config.toml
train_examples = 26041
n_mels = 64
norm = "rmsnorm"
activation = "swiglu"
mlp_ratio = 2
qk_norm = true
moe = "soft"
patch_size = [8, 16]
layers = 6
label_smoothing = 0.1
beta1 = 0.85
decay_fraction = 0.2
Rows from block 3, named by matrix and row number. Rows with one number belong to one attention dimension. Each number is 500 + 50 x the weight over its row's rms, rounded and kept within 0 to 999. All counts start at 0. Numbers have three digits each. After the name is the row's rms in percent of the matrix's.
# v: attention query, key and value (stacked) (model.blocks.3.attn.qkv.weight, 576x192, the v third), inputs 0-191
# proj: attention output (model.blocks.3.attn.proj.weight, 192x192, transposed), outputs 0-191
v.72 114:482513493524570621462623488478467517481429482527510558530474502477511522483571521467457533467558603517480574503573516432502559582437451536454461486479482474434449488481438447544478445557414476464435474512454440485618531453520475488501476506441462501464541417381405548394472488521507519385509542493530455509425420404410502503523503466443499539488590502497468477521530541420468511548485502526478511458589415548447532492400510412477569592564637566538547453547437530511513506540446421476519439480587387452495504495451502507414501440480465518463501494461508511461564536544465585470
proj.72 106:468522520417402369486414433498488474452490486420500528359470521517501428546390445455512409566451444502497463496502499561530546487511557426501487456519562592592564554526583534531522524528502447429537424485497454581415523504550580564540506544477532598549498555486565485485476584485422500473473533495509512486623530513501511516477415476537507422522535451510514444457439413468476473452500549582464513417508495451521457532470486529531430455498464518497493506485511360542480550579536546562486523446386582561492491526531440432493463533548504457455468605542510528534482448448382521498
v.73 104:525532550529542530525462484554466460446666615526592485509625492552462467473501430564493466523502417438526519500500428506561425478512463514489408493504485532581488543534575551496471491562492516458526519487435515495447480511462459540489516438513520531540480491636570475506498467486472550575525479499466528519607573479544512478555484534649526557597482533514474495620495497488526505528556461471545511422458583532513526508512548552567471459445413425520519514455531506553555489453460466583434516496498513505444512527460433590516533457449587444582491496709487526564456450464453490522
proj.73 100:528489517551523574481440605450527544596461460621420467522484449509469510445536557483451473478538527460464454571428399507464398538429464508476503463512478447474437454505430447471551457503526492546560536523565535469565488475421553558431466495565429517478408430512486445544538449465511476516426492503460561555380466447517414442560514433529397542382533578464525546536576440537577514517434481462462503460460512520489562528543472477484469442473509540425501454409498526510507424497400561404533489496500488406405542525507452579455513497473405503545511410436420585488500528547526497476
v.74 103:478499461475455507472536512424538498572354381435409522505393470475520526495467587447524533453493550576491487519467575494442576501500500483504602505521509461460539470516427452488534540456513490572485488476556506493547546490539533471524515546482497487462585498380460542464498520544526458442497515527519472485402412524435504501464556490309525447398526468470521515409498485512455493454479535553440505570537414458462467525498487466406531557531608563465487499528459504428442507514569526436545514522522470474541475454515578399520479540573414558414533521322522475454517562527538527473
proj.74 088:460555503448427388479549450545427508384543535399530476510535492484482529525502480508527529522519460482506529408613621478541514456575511535542471557501558560550508564478597596470409539527468530497483456493398485520376536510507475475564511534488571476469554617571487587495460506536540513541595465538512432501646524540464602528483479539519592476604446423530511441469493616551481508466589479464541503513524494499507382456490541498497522553514463436580525503550486482526489566479527469551439503500535520597550503513447511478522479539519604495499443521553581432556511462473501459542
v.75 107:488506471475427446467500486413540486576362375436435503498397499456536536493461590452562509465496551571481485526448564507420543490513530468489617536543537456468548493526474476482561547450504487569502499473556506517544539487565520441514517555504512484481586513416469529499489533547522452456509527505497480489382448549461511491452548520325521448404488492458523533384474479549474472453453550559440500585507438464506470506499461471440545536528596544488455511546469488413408508531570543474542526524488501511554495464520569400524455567577443567427544524314534486458530559539534504469
proj.75 104:490568501487502462484566517560402537402541522462520452513600474509473553520588510488491529494529464474513565397635619476567504462541486535505516577467528485477459549458539614452410520538454554519491471504379503512392535520468441461531514476502541455436543590565495583547515435498566528505584456534482448521631468486447611478512555547546588503606459426488511460508546608551529526510587461426548538510503502499480388442500534431423536555468468417555541481533521508504527512470489467540442455508582503593545509517448529504506502491470593495540453473548560453546516499486518430521
v.76 105:515626604597597644482607490474510529454512578548479583537467484494474466511544449533511442440494543451453539538552590556557488487493512492463507342388502477434492538491473481539481503511412467458415490482430491493454453427474486560443465526455419524431488496497446542480471514471462460491432518455470552545455534465409480535495483507538467616525524517501495432532506543490480434514493488503462528421490475541482521510493553436429535558478538517471458532546461565465514423456433536468504530408493399414365499449508482408442532444390441476519487495477415448544486501435421510450
proj.76 100:463426457402379416429438516543533524459484426489510464403475386495577545468490603370525488560505428568492454486480466498493497477481496570549440531499552483506491520499567502462483524499541485544543518371495495432472533503553549530568506569527580428449499391514518510542517557493521525498533511477551492501536425408445492414472409376534437484411528590454539482466551413517499530492463464502485497493523493479479492458497451498525414502529448556540546577465629420574509635518470505518454421541444490566512533502517418534534470522452532485518423489562559498450429502504568556472
v.77 085:466415400415472395561432540537536512511552448481554424449557525523522501525497531445445572532524413541508499463493389459457493527502461520551475653598499473487435425465536496425461429505619499500510477561530493484531457504483535424501522451561584553578457455573535465545575480500522489503537525545562473456615477544563522444543515494491463455513490442517521531507539526494477594485555465468565483582500520492508464481519513554573442422518443470521513491473533446601533551502566476529471448557494605562568506566547488610586439517551592570477518477531560500469533496579605477590
proj.77 080:499547570578586574528501463461447473531510537496450510559515561476439412468481400587454520453423607443534544514481527514490535522529513467410543458492487562545568491521473501605570518492439527418457481532486519535560528507505522510457522441427443571568545583447482514467453541462448487521501556479427484473425565570573473528489596541442598481549485387518446545524460569470527464537524566556506480496544436544552522566491544524447528519521557448525471449506394556424498384537588523465537606437511509417498442513479597452445626484586473497458575543458462499517533451479432519478
v.78 125:620594596555552541509478489479475441466632601460559462518562454543494432472458447606566459532463469505464513510461453540477418410536448455502499437538524549595587587585585580510528569573455529486538529446485557516517490546505428510533548470514513544510549529624558459499508505555512537537510452535462524532569604538562502490538525568575590608565443530518522493546450519509485457462549486494440497470394566494494514488520581547529507439396500436537470521497517543463485521415522469625455555475486505495460514476450476534525473530508508513562543515633521500566450516466449459487
proj.78 132:485490515511488495444500632500493578553491438615412436495505419471449561431598597448466497451559491471487478513492460479506400526457464579492465496472485407431425481498473478445511488497506542602538520494509523447455515484396533531434486523533471478409409446569482493589528420469532503513523472484483511578499426397466462415588509469548450537459524557423542522499641481561594535490480463428466532464479527510495518499589481434469466497459482492481571439398554559508488451476404546447478483516581461456456539552502473628470512521419506529557496389463485522499483539553548445480
v.79 102:430439435452430495472532506473523544555345388466411529477390501454532552534527585390481555454532572548483491493524568476472590569467516510494568528517511464425487449461420424476495490444509471564461495509518479477528508457543550469499471543485477463485500476370425534483490508484510449425502559506526449460390411488431504516449509461337455444407526478461499496406516479509474508483445534530478496570577428475500465524493457441430542554569582572486502483525485493466473481540509522422562486509502465503561489493542570452491481519537454529437502488296505496443558536558547532489
proj.79 105:477523500467488463521514385533479443421520543386588538479508559537525471570412424537530533570441492534511543472523579497510597481580539439520511525493534580558572563505550559538467535505495476437460462485463452563500517540596464474577522489464558506570607581475514516426483559526466533492526512525504473438561568584505569585421478559468607454594465424573469472487402563459417472503545539573524481537524480462506454490417537554542534539532485503542466562597471448486505552497590452590500505500452567581568473474502517392524502513562564489444494598540553452501499452443437552528
v.80 089:532504493464434481478511508427543503595373410440405520488411487463532511499458596480564511480499549569485482516440579524448530476504533448470619516553526460469544512509465493497547550469507520579489523490573522497597572504557524478562518541483505460500621523417463523456516517549525495436498505516522482485388424553462489481477546506309514474432489496471503522389452493568455464470473564542406488570521429469479453485500460500405549539543615575504475505547478498420431532507579524496530546494512478488531492458513572424526481567576408564449544535344507476451495561512501509470
proj.80 073:415514521505516474523563567522425564432517523456520420522537502454439564499578535462504571475549489483535544442605564485521482459564467571550476513453467475455440546518557586426467488520525512505489449515422493463357499537409467502510531539501511466418478540580489546576497431532594500547591393524511423554656510451444564512530487541528539490555473425487538486467558574548527506492595481478472512519505554437514403518563487444462536572475474451538554437526491562502469485446458468531472522521615538574581519528495514539481435553501611533528490451503552419565554487531474389588
v.81 080:509447438498435394483428525498487466481515463435564441534498493481500516567489518501525491492514447487519497461523366562426507569483486490563463561551503475578464497521568540465450429456597493499483470531517507474506436390485519444474478446551525520583376497551459509566507476497518470518510527505552479462599514552646436531482555507503480530493448512534446512555614531516496491509462432445547394578486527470528433505559506462498462448427470405502459525476577424541508530500502489564460528538398589537608528552555492681552422538443514484512564493493567426440554556594553483522
proj.81 073:515511548525585526547521502509493498585537504499407495499541533582413480508509524575488508453461577511506582492475525437504499477513463454380535436452483507474570529443444491524534517472484547473414506513495457568556547511518532470460584446450513454538603499451444509483476438466530520460463546453388525513463512567535525505567604564404679565483574447481443532501482474456529523462549498528480490382540419516535529464472531494400499561531573490494438496482437595392522411559544517466516572523570552413447481489488595520414602467525507527477480577475507591396488511516503516429
v.82 095:523500533531591543530488495557458492414642615573587498503582507535484483515524412548442474533521445428514538510566433483578442493481468523499410478471477543541456527482536508528453466531486524423512496497418508502431437468452496559470477468493484532521400482592523470534498487440480515551477472484491523531611555472541505500538464506671489573603486513549477458630536527482532498535511437435559514402470575531516504488480533494587444468466414448529538485449537487579578466484423470525459474492509481495442532523507418606493536425431568452544461471680496499552498441461483501519
proj.82 079:524454479481460555492427469460569463583470465543448530430421509545562464473399539486503467497433516516478451557374388519440513538445488449506520458493526512494559468498499420517574488485515447488528527482598453491630472481584535558475519504470499540558502381388520457476521567462449500459404560444502569470388512502512439491482480402471417480382546604492504484524491382407476476537420540583496510465476498510490618534464468552509492449506521551422450514447479450516525505533483562489533458480404501438441488470545468497487538451494453453495501535490453559414439545489519614415
v.83 103:497527531545571537512454498535474471442652614538603494513606492555474447493522408550470465520514412441529499493542413482558443492507458506506400474495486549562486529529577543513462469553488530421544499497420499503442455500453453528489504444498496517511457494622565487529513467483484539574498477503470530517611596462540508502530478523684519558590499535514476474611513504470532490523559455458555516422461590520534527487519524528568477447447417430525528508483517497552566496453451468572428480503501507528467503532463442595496505429431580438551504476703497506530478472456461491510
proj.83 097:536469521531528541485426543462552526599462459590397502489470478526462482428495531498446449467522531465462456572403392521453419529401472485451521473557473475483489460488419429516572466484510486549552531526580490493554506463481539567431459467533429522490438422449470420546547482451494473477421501463485574540370458472547408447556509441498424542375563566471503531540551391463535511508393501490472506440437479540486594515539474479469483437455515543405480443438495526492516422508430540421537495477496501386420529524533473586483519467465408502518525461458395601451470521542502511442
v.84 091:434429462435443375554447523574491548444592547572540447456530540538464520478548478479431509530517437438521450492562440466556514547507507586523437541484486561508468447471523496500433430478587499480499488581469471480412493504437540524463503510522518477578386520557559456559516500442508478591469482471504515454589516501562490489572429506602454487562469475546476476543555511485542558520520407449615518498524531511488493525537447519549395448518315417472486492464523435613599488517477548480466427515474577549501513551545500570551574460466606462547433477586489515511529428488532494547
proj.84 083:581526507525574649555490430507546446510525572504525563553471548495584453481426404588543515482450540529502550534441459446478502511491480416524513516547493535511559502483470487606565486515440491485465546476527570468644469468559468464456493403444505524587593494469493508398520509527458477451441568548523598446373598552536476564450575497433509493496442492507478470519387555437444464555462536592536411569484489497510534491432544554508509485564570564538458607513477521479507491516586476474509580488451489438434486452503560429540537458556449507446529556482477560463496518474500582510
v.85 104:494506541515550521551473495584464501444642611578580468488608529557457476493538433563455473543520439435536522487527442471570454488516482527517391491467484547554463512499551542524461476561477503419525488526455494493475445530464460556466505448495492513538428483587539466521491463449493536568528460482471521510611572459541508492562474487676478536581492517540474486607495505473533516545550459440568506431478581542512546498519514534593477457480393437543544501455527490572576507469439450548444472498519509497437519535472421610497553443444563443555460492703493525550477459451467497535
proj.85 095:529469503569546580530437542421592500598447505567471512517425522492503457465468497522501473477508552480457456587386377494435455515435485443484509461541447475501492406538422395530558457499515491517520551518601521487604464474493537515416460505520433547530433426474500414481518498476475449504397506473488598497359492502575380519498492456481412516402538566495494532518484409510495478499417501515455455517458502498535606559509468531536474440475543558403461520424476506500468431516482545422563534479461481396414499484552476513481497498520375526487555467433386564473507511502517535488
v.86 105:453490475475463520482543510446546554558339381487412527504387509451532552512518596419502521466530595533470506502526589492471593539483540493498556490501502444409493461457423429512497493458499463537453484529546476506566530468513547473521491573477467488474522476352410543474477531507517462422473538501520488481380401486446524501475525479329479435422536455472512516394528497505471513478454515524464519550579424471475473505472468431425556562541585553467490481527473491464475486554544537414561493520492478478551473471521545433500491499532429525426501519305513490420538517545510547474
proj.86 103:479508500426478428497497396543482447366517555357578502451489525499550456539447428537550520539456460577530552466541583502517575457593553463561454525496548589547531573497570554519452540499494476440455452454444473515421509530607464467559536494453568491532566552513543563461470555546506508478544502507527440447590543572481567562417466530475595459605461430543466444471401552465446474465546504553524464524521496460507456495434539536527474555529481501570516569600491481536482573512585452594463526489493526569577482443501533426527476522559571479459469590546575445532479455470468535547
v.87 094:482451428439406434488476500477516532579356385435417515467418504469507555517458604435540506502508537545493463503444560512454579518481534488478612560558519453459522465478430457478514509426530482591498509502580499516546549492560535447500519554491509486498549517408458509494508514537535459434501522529499494457402435517494479507449534482334514398384511469460519532361480482527486495474444539563483476573530422441467478513499430499419540523573559555454496512521472485429434520525580532446544486519514502512552482464506574393531493580576462547431517509339510491459496548537521512478
proj.87 083:506533476515584511553591455511446477416520548471586484579535572503473493592530443573521550516514539473535572441608608489527537476559525513514503533466499531506482515524486572514435476529495540463448476572430555520475510566468464413542516470480539471494571614532481520430472497557555491549588439578539461463595540574516563589473542616478579480628419426563456511483429647526458498488588501467511476583517520471511399475459540518499530559513519466565520510585466520481485458469544428518484572484566533565586483500492547430495478503556541527477495501514508423558595495484474439587
v.88 074:516449496475460412564542506501581572470561560496493466474478538475453497467518467474482453445495444434496501500521480517458549484504481578519476476488486499504497439522499543566451424489562452526483514573479478453429490540376533520474526564497507496537401581607571488522508568478521461554449529523501536436497545510591502523518466547440522540682440442577454442586509544440452519496568448466519544526510486490469435577574467475541433398440369419488421602509557512574503518499496610474503494499408574501463463557567562541579553423474623480499514507527556444549567446556511449457
proj.88 063:498486565508506618458433476522451505539502499536499467469459394504569439425449506535519441560384495597403527543476513518534510492465396458400427522497487470463504553485496527535552503533452565546556500396513604524588523485582537562478446474481528548542615467496494520537572479500464481393442594514508595543404461497469551454535583462558491531449501537444531527509479505544455500542495523478496472446509493507402506469521509513455463575526550535547497484569536502541520546521546514528478443498531477435457613464467553506622551543454475491544502524491537541371369532501525655484
v.89 088:508396438451455366493405517543496451529569505452565431432562469522491487495440446504477540524467376520557430470441405467459513477566445516514450598550506494538429489494582545428515527513531524500591508500513494510422504574454530435509503426570552503497479493601623443539533456516501581565566466514522485499637520518555475461476529566515541419549504492505494512528454461496551580495536525523509541506467579497561470501557535578556448449486423438533528500486538472528454539524520490578457459594474580551555501523485466584547466515529649491466546498620578575528465478516551460501
proj.89 083:538557532578538579501544509492458511592512566552444529586482572543435487490545486587407502482525592396481529518493528507513485510434535487419589503534517544520527463456407481550465431522478557481498494609516546583594467523451432479444502481491435565542518574451432492482493481461470453528473523509403491482404469590544496502519558572513506518472476456518473525531496572568548507539515480402556554489491449567476522524499504480480584465411536427445424370490372551490486335484491556461524530489547524430437514594447569511423559500524445476533545473437424492566508462460456470522
v.90 090:520497478458440470604556488555573585565388435536384540476403566500485567503529556474477507527494537523464496514488588523550559490500590503506562495503516504441484449443399445531485490435552483564413514527565481471545546523499562571487514588528515492489535522395480504508506542451509421478449535521491567459377445544441512510541438457427499462422532455524528497342487510585491498474478507516503535498565417513447525480505440500448501515544491545427476511516473471517512460514561597429552459452539456504445453467553554352514568515554466506475406532312481462501463465503496534531
proj.90 092:465479450494545512527507463521533466388467531452607510566467467423559501520481464446556563477473501555525527466524529458488535435554470541618419542502487455535490526525564514510517539451503480469509499468471589402477488480537451409570476515491564436495512499603500536460505526575518507526576448500606474462530540435469514563438467448448472495536365520514455480487435561491443504502528531532505358630578569498548452474465500540597494572609493557613560625546591503521464602489517385516490545542502458552591482415527512465574467520539533553492510472525526472532522511491542516579
v.91 089:515525501522535588451549493502434448461487513524539559492497486499495531524529505473494516457520593503515521486534529441518523583426502520432526513493485514446439512466405480505528511509353517518496492479459453477577579435562452425520488473420456469464525437413454545404443471522503554415572510468499455544412442390424481503518512472523514487460596562472450507507441557474539464548488540540482468421561444523502506490445448401463581635612651576560617474543454586452474532522431421495499456459554356466488484510407453504425476499508507490453488477522455544434522528505465548455
proj.91 081:508509474446429426491475493498481512524493521448464494394489574552502495542436463447499417607514457473522451501500453582525578464479535438496533469493528584570493520485514514506476414578524436432570424591502469630430493515471516552530533533570518615528462551442573413518480566491493510516467446569477512489629483584467506560459400542522453416481486474573521465535479402513519527504497512507470565469445500465495459528438498552565461466439432502438442456513447329561477479504465478563499498458396578580479485535507433443467434494486479497520471490524496471604497412448376485532
v.92 100:489482453462445457461513500421539501568367374436414500496427476463527540517473595442556506461482560563481475528448564521425550485504520449500615526547507461458556491504455483486561545469511480589504519472553499494552558489549529444523520536486508490472565526428464532485516519538505481431505527513499474473388421546456502500443563520334527447396487498455512516386476493531463472446455561559436482579512432455474464526519463480435540531517595564488482518543472497429403523536565514459555526510502515489554470475510563413509450570583420571427549522315532476473533567525531505443
proj.92 085:488566495501479456460581514564391541416533517478553457511585480486445530541569535541481554502554474463534550379630622470566528472547481573471481530487537490487449559458536612458412480534481578506484438550377513507420526537450475468542518518518548438458550579546484540528475456512544489517584449528499426493617483489447608486516525559557590469596464422499506483501513637552536554478581450440524547501512508499501390450502512459442520568453482426558558469567507499505522498455518478553440477514577486598553521527443539518485512523518592500541470478528554457566530496499502435556
v.93 108:575612610580571630461604486493543511465490559533488576557439502487504484488550473519518466449508580429455575547582542584528482475500481432493513378424507504508586523497520505570478511519438472463435490476400544507467460419456481547475494537439448521486495536560414538472471547510474453513425507461465500523477546517476524562491497500525506683513452499528502426547535543510481393512460456493448498437492511555484462509481531393456516557406576464499405557530478564475504429462422557500497547418450444460384524498558484454472491462419429489560501513439455464541546505488445510422
proj.93 105:436439483444411445440431545538523508445517445485475471377495384490545540454463621391534468527496430587477453496469462498492473461478463568535422517448532442478469565513566515451535538505519498534540504390495454433459521453574547544545524565526584436456498378504535537570521511471533538471507521466541521534529466359443481404533467399538450476411528575435545503484565391485515531510466502538450491442536512482490535454513452478484429536516452552533576543462600463520528632504461515509455416545494484529540538461519485550547505516426542512519442498555542510444377514532579533469
v.94 105:523516537516569521528487511556453481438643605549598489504621493556468466479506406582481474534507444429510523503507438493561444482502466532488402496491477530562457522509568539523479482574468526434516515501442506505457475525448449538489493431493519514506458487618542459510509486473463559574522485508484529530624594481540489500552483514657523559593478524522467483620490504479525501528530463444547504422449588552497529490521542543589449464448424451524527487462533517566558511463435443575452490493514496531437526538476427588492506462445584444576488473715472509553466460461463493529
proj.94 103:532478532559511566501432548436541544616450471606424481516462477505458475439508543470447451465517522447480438572428376529466449536418453489476501433524463468495489447526445433494569437482527495540571503541598510496582476476466561572406463521538442556528417425457508414526536483443482467496445509469495568527372470460552407475547489430503406509408559569471536557500549406494547502514435514481440516447468483530507602537531454478490492415498517548395478442404498526512500425520432550419546506487489486410433538516555438563458532487472407496520541431457416571455505524517523506463
v.95 105:540527556542581546523477500532463467433667621529599474510621511555479444501515404593500463545486438457523526484513439482559440460521458512515401460492496550560476543524550564499470504564464529443548520495446524508467465538482454531509509448496499513520466492612575457506512495482497565548533471509476531527594584488533495481563492520679515548591501530532496483607497498459514515503555456451551529426458555525513527491498549558591489452454416452540533497458504515544548495445450441560442487510503517502438501508444434597489521469445555441567499477709504536550479451445474493524
proj.95 104:524483505531497529474449586456532551603471472591392490483468441468473510434553539472454458444521518459463447572445398509450381545403463507469510454537465447452452429508452434477540462478523494560548529511571518457529487470418546562413462501536412516456394438518487442535519443480508446487430526462489541531430465438541417445550487439534395548395576552454540550513581421527561532494436475447486518450452506536514564520568480460475470448437492509412504448391524528494476431515418571411515500487512454423416546539542468574474512492461426521547541417435427545504489501557533471454
v.96 099:432384449449490446455440512526464517489515517513357495480505429517490533441561512464517493365564418516557465474442452471463560548510568488506524556456481509384451442542422532459547421422468516534427529431465521512366544560507499485417531524434525524446455497575435504533509506494481533531457533506481484436450368451464428510451404510495525513520422542580460509547557492519503370502433542495540498530447576445478439477676453516441490590526477496550460585540558492486500442520399535547547452484526508569481497495600531487554524502513529490508528501563522486538532480550525495454
proj.96 109:597512474508538535549498427511555448555475576498501506581495544462470538548446429511504457538448575444466481516505462455524522354448454427593546541534529545508571456483486479469464462485477439482476542478506546470603433420567453436545619443447509430596485571443428482436536529519504484554530510499530552469501618599503523513431546483386449552476529483501467447475403505413488480522436444555533416560493437576543521500423489533550541461591436480475447596544517515506505493454587391529508547595445450439485411466472466444553497535434468458445518507456437513482499539462523489482
v.97 106:426468392466525552538479485523561506499495400487573551508424484476469466503458509574436503525437537497509507563538490501433501490506490546545534538583522546578493515505512480444523585408535557465427487490545495403586466444497574559497410529516498531592465508540534494535533481491554499542561486414533543596587705543608474529583503490596472485474556390474473502460506429461511561521500475503485472462506439492533581558435506535550483446518445472470574394436540544539380516462528519451543559546566511432517525523501459589524538466493496560501495510412477435389490504464509494572
proj.97 098:458538497473440499469530517526411490514554475561530524383591473599480473426481518473521457496497433484456506435543568554555536564528524546344491530476512496537521566419538540573521473482461426510561429512399405529440609491472501576468430432543477530499581448476543551515523496470449520440425537544416445471507441491442601469506480506510574432508512523454524450560494521504512537538503511483481551421464512545436462460482494511473540476381544474488476434462389426499607469542413566487439404474456507599403543506453521511500480396482552479510483509606559550492455474481532566465
v.98 096:381376382481485476444395499533462506497545502566373579432463398508478503452570541520497482365512446484518548512457501441473552583491579543485537577422500535433496503512394548438561454409485562542369497452502538515400482520503552533430430567419465503444463522544485506527459466462499512541438546488497568488481469471503520499522433504515490453480429518574487538543561411460472402507462489487503514509496577424487445478614446519439482502533442522586567508532576511492473417558408498501581488497553531571528492505578582499512547465522535522515496471495517434471510542554506513485
proj.98 108:581482441492492544541546453512548458537494562456535478574490541449500500542407417464468377532434542491442475511498484526503536337502467388583533520509469548480550465472475492441469455457483416451478438461496473439561491434533438468512622408447500465584495529488448506458546542535464481519549535509511501479547607575495554526414482485369508572491534502502460428465398537413503453533434507537559421507463391569511512502423518545601537446553465486448434548496459511531494491460559447513483510614454420471457425514441395440541456525445508440440540506489472568502508511455522500491
v.99 109:592538640518472441462553517475467528516472587503442427501586527534539514532546489412559508511537491513503490424467512534582498504492505433488467433434501451424475504475478521554491425605462473541597502510464496603454525551526431446500586476491511472451534488473470524495474526484437511429457512590467458434429327494390540510424485525432528551540481623506548479555508568571524442488513543533539536541479564522464412432557491439438528546463582502491439568564466460493640469516472487554443483448426480555479479482476480411488466555508499419494491507596515538585483501533480513413
proj.99 115:495468485548569503491479539469563558528452496485464437567436479442531590478550542532477571487531534533555481576458410441461436442492459537619495450515498445452458461576497454417515530534554558564442601501583582444534419484486477436503519563484516446411419503549469448563491458514556481518515442422544538555467513440551374476543546479518436548460483496513509561428566468482489512474501484522475445583546517440592578545553502466492440538597462538521561547525597577444434501457547423449535578526588511415547489473524509566484522573456426527519508454402443498506513538554521384541
v.100 113:437476399441529523524458460522559490514505416475583550506404518467461490483453486596421498520432521500479527575544500500429486488520493537540519535581527560558498491517495502438521564410555545459414483510560520396570442449500573554519413511532495505559505505533521482537510486520581479555556487401548530595586681521618489494604515497581513460481554373486480502462477432460497556495496466493467497459513440481506578573429542534537464451534439463459560393457524537518374534450527504486525541522579502432512523493524506585530527486521511594483487519405504453403487497464509485580
proj.100 120:491587570491444499470498571542430517481555466568499475428613442534442452409502530431507470472514432479462515436537574519554462564510526540381464530447499478512486589447551575572523512488435492510572436470393414507415623489421519542454471478530512533505541485542541566548534451453498519479489512559412484530533450475442602449535488491539542469523497535428505451551553539532561514531517502445507560415448506554433427439549478470459545488377506446519486468416482464543577498559432589479419438487487478618414535530454473549506524425484563494530474486600562542506444463484526567449
v.101 108:528518579532485500501549526459455508487478588458436436481528466524544512456536509408589479524557450504463441439480493477585518492456482489419512458388470469424472494499489471503464413600456425521562529527511464581424571539484417433524558517475465485400488439458505502449452520521422481451481541570468506401366324429375501433440474462387494485507454574470506518526465551522461455453527534473497517516505529479460500509550476500478503555528588587592509616588478473464593520550440441487512449485481488576455485471445613442489488505480494485497512486573499559600515518529505529485
proj.101 097:532445505449456401506436455467557464370458517417529511578419511430534520653542475561475508499566578519499529549466503519441465496509559394588466474569533537530538477557487482486430533486554542466470569539543648471503448477514507483508558536472513507507473614549452470494473517531533470518566501471594481499545554552579441582512420517495476584534506484525462501440484466575501437458461470529571448546457492474539460501515531504515417486574427479517482545539618524549408549439579505553560551557520531459586469505603490478520485615549471508484512543464515385540546500455479406507
v.102 102:460444445467476539525528503549565468570551470562525395524478495466454492496472501432540575422540584520541534503468484493487479530525558570530536497540499449488501425462520455506503538411446515458450482388509542424460440471503572470411555534422530513584455538525425577491537407455562504542566450543578525587573574588530482664513474522528456599507545528521510460457538456475589486521460517522528432516479443549506505447501469497446571474414400409414432442426479517452463495530540536490520529483467545390489514518534369549528576575509502416450536490504475429407520469493472500468
proj.102 092:435447441461504570512505479494441490587513455523531556396531460597605504489487565594519513543534450553493505475519488422523544477514517511460473567463489493473484477462469485548549480547484428543562552483503500479558496468523382499513435413548536493410615346456516476498502551572508543414397495446444464466373451508476520479493568489503548439396486520457498467581471497413378554499501486520439449440533581445473562475429537502479497617538594569514509523539481478424522495510492435512489476515507515502483490446423604480542426422507438536537504464543457506463386477503569523557
v.103 095:383386440475504530485461514534562513528549487553433457508442439478465494421527528460501528376544549484529500508448523464484506584523589608532569540498481443419480444509504504483573473387446564546422492384495554463380446533478575499397525559415482520516477551594429541507524464500567524572481482488512501518502486533525503599536377508533508503506477494562480476547559410495546423516476514487497468501442487501470442432612441555435522555457409431514483495488543563469413396583459509537551529454518572483501508505576479508574568560522543494445553482474490443421525482478514512440
proj.103 093:496448445469499554500522456517527443601509585504546504459485492551550466512418484523526416549436515492429496505511462463552558355514519413511507565506501542477561446426445485476453444506462399489554483419509521499599500414591409521523551394529554473512563497429420491460557558572448473452481541539483500444424512557452533491447558467442498536422514501443482425502387531431451487538461461541517446469479439515499536462394526551533536543575531544474453540569503434537515531453539416520512498585435421482415457437442503444590430513436458438486537492519447490481427475412590530561
v.104 115:546501572524495446464527516491415495507492573516414468477559482543550527504554499421593480468554445501529479456453517476546517501465493473435499476399468466442517516493495511540496414575468441546564534519445476606413553535479433429495553473456511497409515464466494506448454506481413526451451521574455473391422296448378512488377505502416511503522444614520517512553496559514500448497507510499509514525503558484462421453575473464458516551462559544563455618555464451453638489545447469519497457479439500575487507509482542419466472501498500430521502480590518553607527513536515522434
proj.104 125:546465444516547517557493431460589475487437535423508534596395580446530505599457455556495497549465571513504502544476466501451521422483481425590534447525493524494513419545443449427470501469561532463416551487572590485564401496567486435562575519461517469552462572454462439424483548552501455531558496463573502477480572582561424573438472509443467563506522463549468525455439470459447444465474491553524432566530457465551524550475534541552476489625476508477462546586529538480404514453579431533575566518496520411574422496557467437496474580534444495451530541420435464508564523495472438546
v.105 118:529549564524483531522565479513579526589515572510530329547506494440496458498450410402527557519503569505500489467499479527544441507526526544520501412517509430419447409444530455478523519496429491433553417393517518442532473531507551496461592504530497486579465535506467557538535484471570482505586474536553479569575503596497545592519457536479461605514568535496544407510490517578616453487518539544523510468443440614483500481505475447476506538446487422441426465513479553481476504499541540551453574448461504386466482476502390489551572626502542431432585517499488503474483483462434535424
proj.105 119:430443507458478517414481515480452535515523474529487460421510420572585574456604625566518574491597484576523506507490477455539469524508530520508454551488549453461478510500496489513485524568489489609551603493510570496509478434471402507459424481555536500361567415554462495573520442538577544437417466480463527565443415437462463444605559491592508519433458514424510538542556492556453582517534442459456453457509586442530538457519492439467474599524509532550539489497549492468509499491486436490498478547579515515481571440450625567556484487430442506561443437495468452504439502514577475555
v.106 110:547524577540507465473542520463460527501491616497438410483575501525560527503549494398582504512553470497495459424451512475577520522476504487432474442405458438420470489502510505550478406585444459540589500499476468569431570556497430424498588489477488502409509459456482524476463526493432496439458525566475471394395301443393516480419459484405508497522472604508515515547487563530501450477508545478524522546500573493465463445562491465479517554502576546550443602573463469485620485542446481544467437466449487561465500470470533404506484525492519442484532480576512546589497518536502504449
proj.106 106:517450471448495451497440441478558494480438507420475514561384525447519547575527489571501534502535562526512483592448450497437460442483521407631485470571521510472517440535482448404449535529563564512450580492570650449535410472539482457507551555495523444504472583541456443482489482550563465518544493454581531509501555536535399549514501473487461596482510458533485514437501465526473442449502449528527445562505492464582516528499517487487426510623455527534492555545617528518409537434604448515575581530543530420551486478580484504548488599481443493482514529400443408513530541472505427558
v.107 110:409446388449519521544468483515551480493504406502552579498426487457434475478460516598416512485471539513504509572546488501419493504522489550525523552595521545564509487505483490438522586381517546456408478484538530405542465444509583564484409529514505535567483508545503506518537475502555511562541471425540535589594692529599484523579513494585477483458536421507451485452503420454513548531489448498485460472526437486536570549455505541550471452526428474472551428423557529524363541474530511443548533538556520439526514525543457579524534447482487568513498497409479447381500492453520476557
proj.107 109:479549495481462508500527482534432458523558483524548557427608523582473450468459476448538453519477431463467512415535543508540589543506523510374508556453521551553532556432527553594488453496452439449542431505419371550497599517483481544518450404540476538541596456442531532457513523467472515469438511592442464458501472536445609503451491524513573435509473498474515437562461571497497535541500501469497560428463467540404449450424484533517568472373540473490471471493369407509604475515442546524449424474422501581436502504433511457500494389524544476495486510583520542479461444458507582457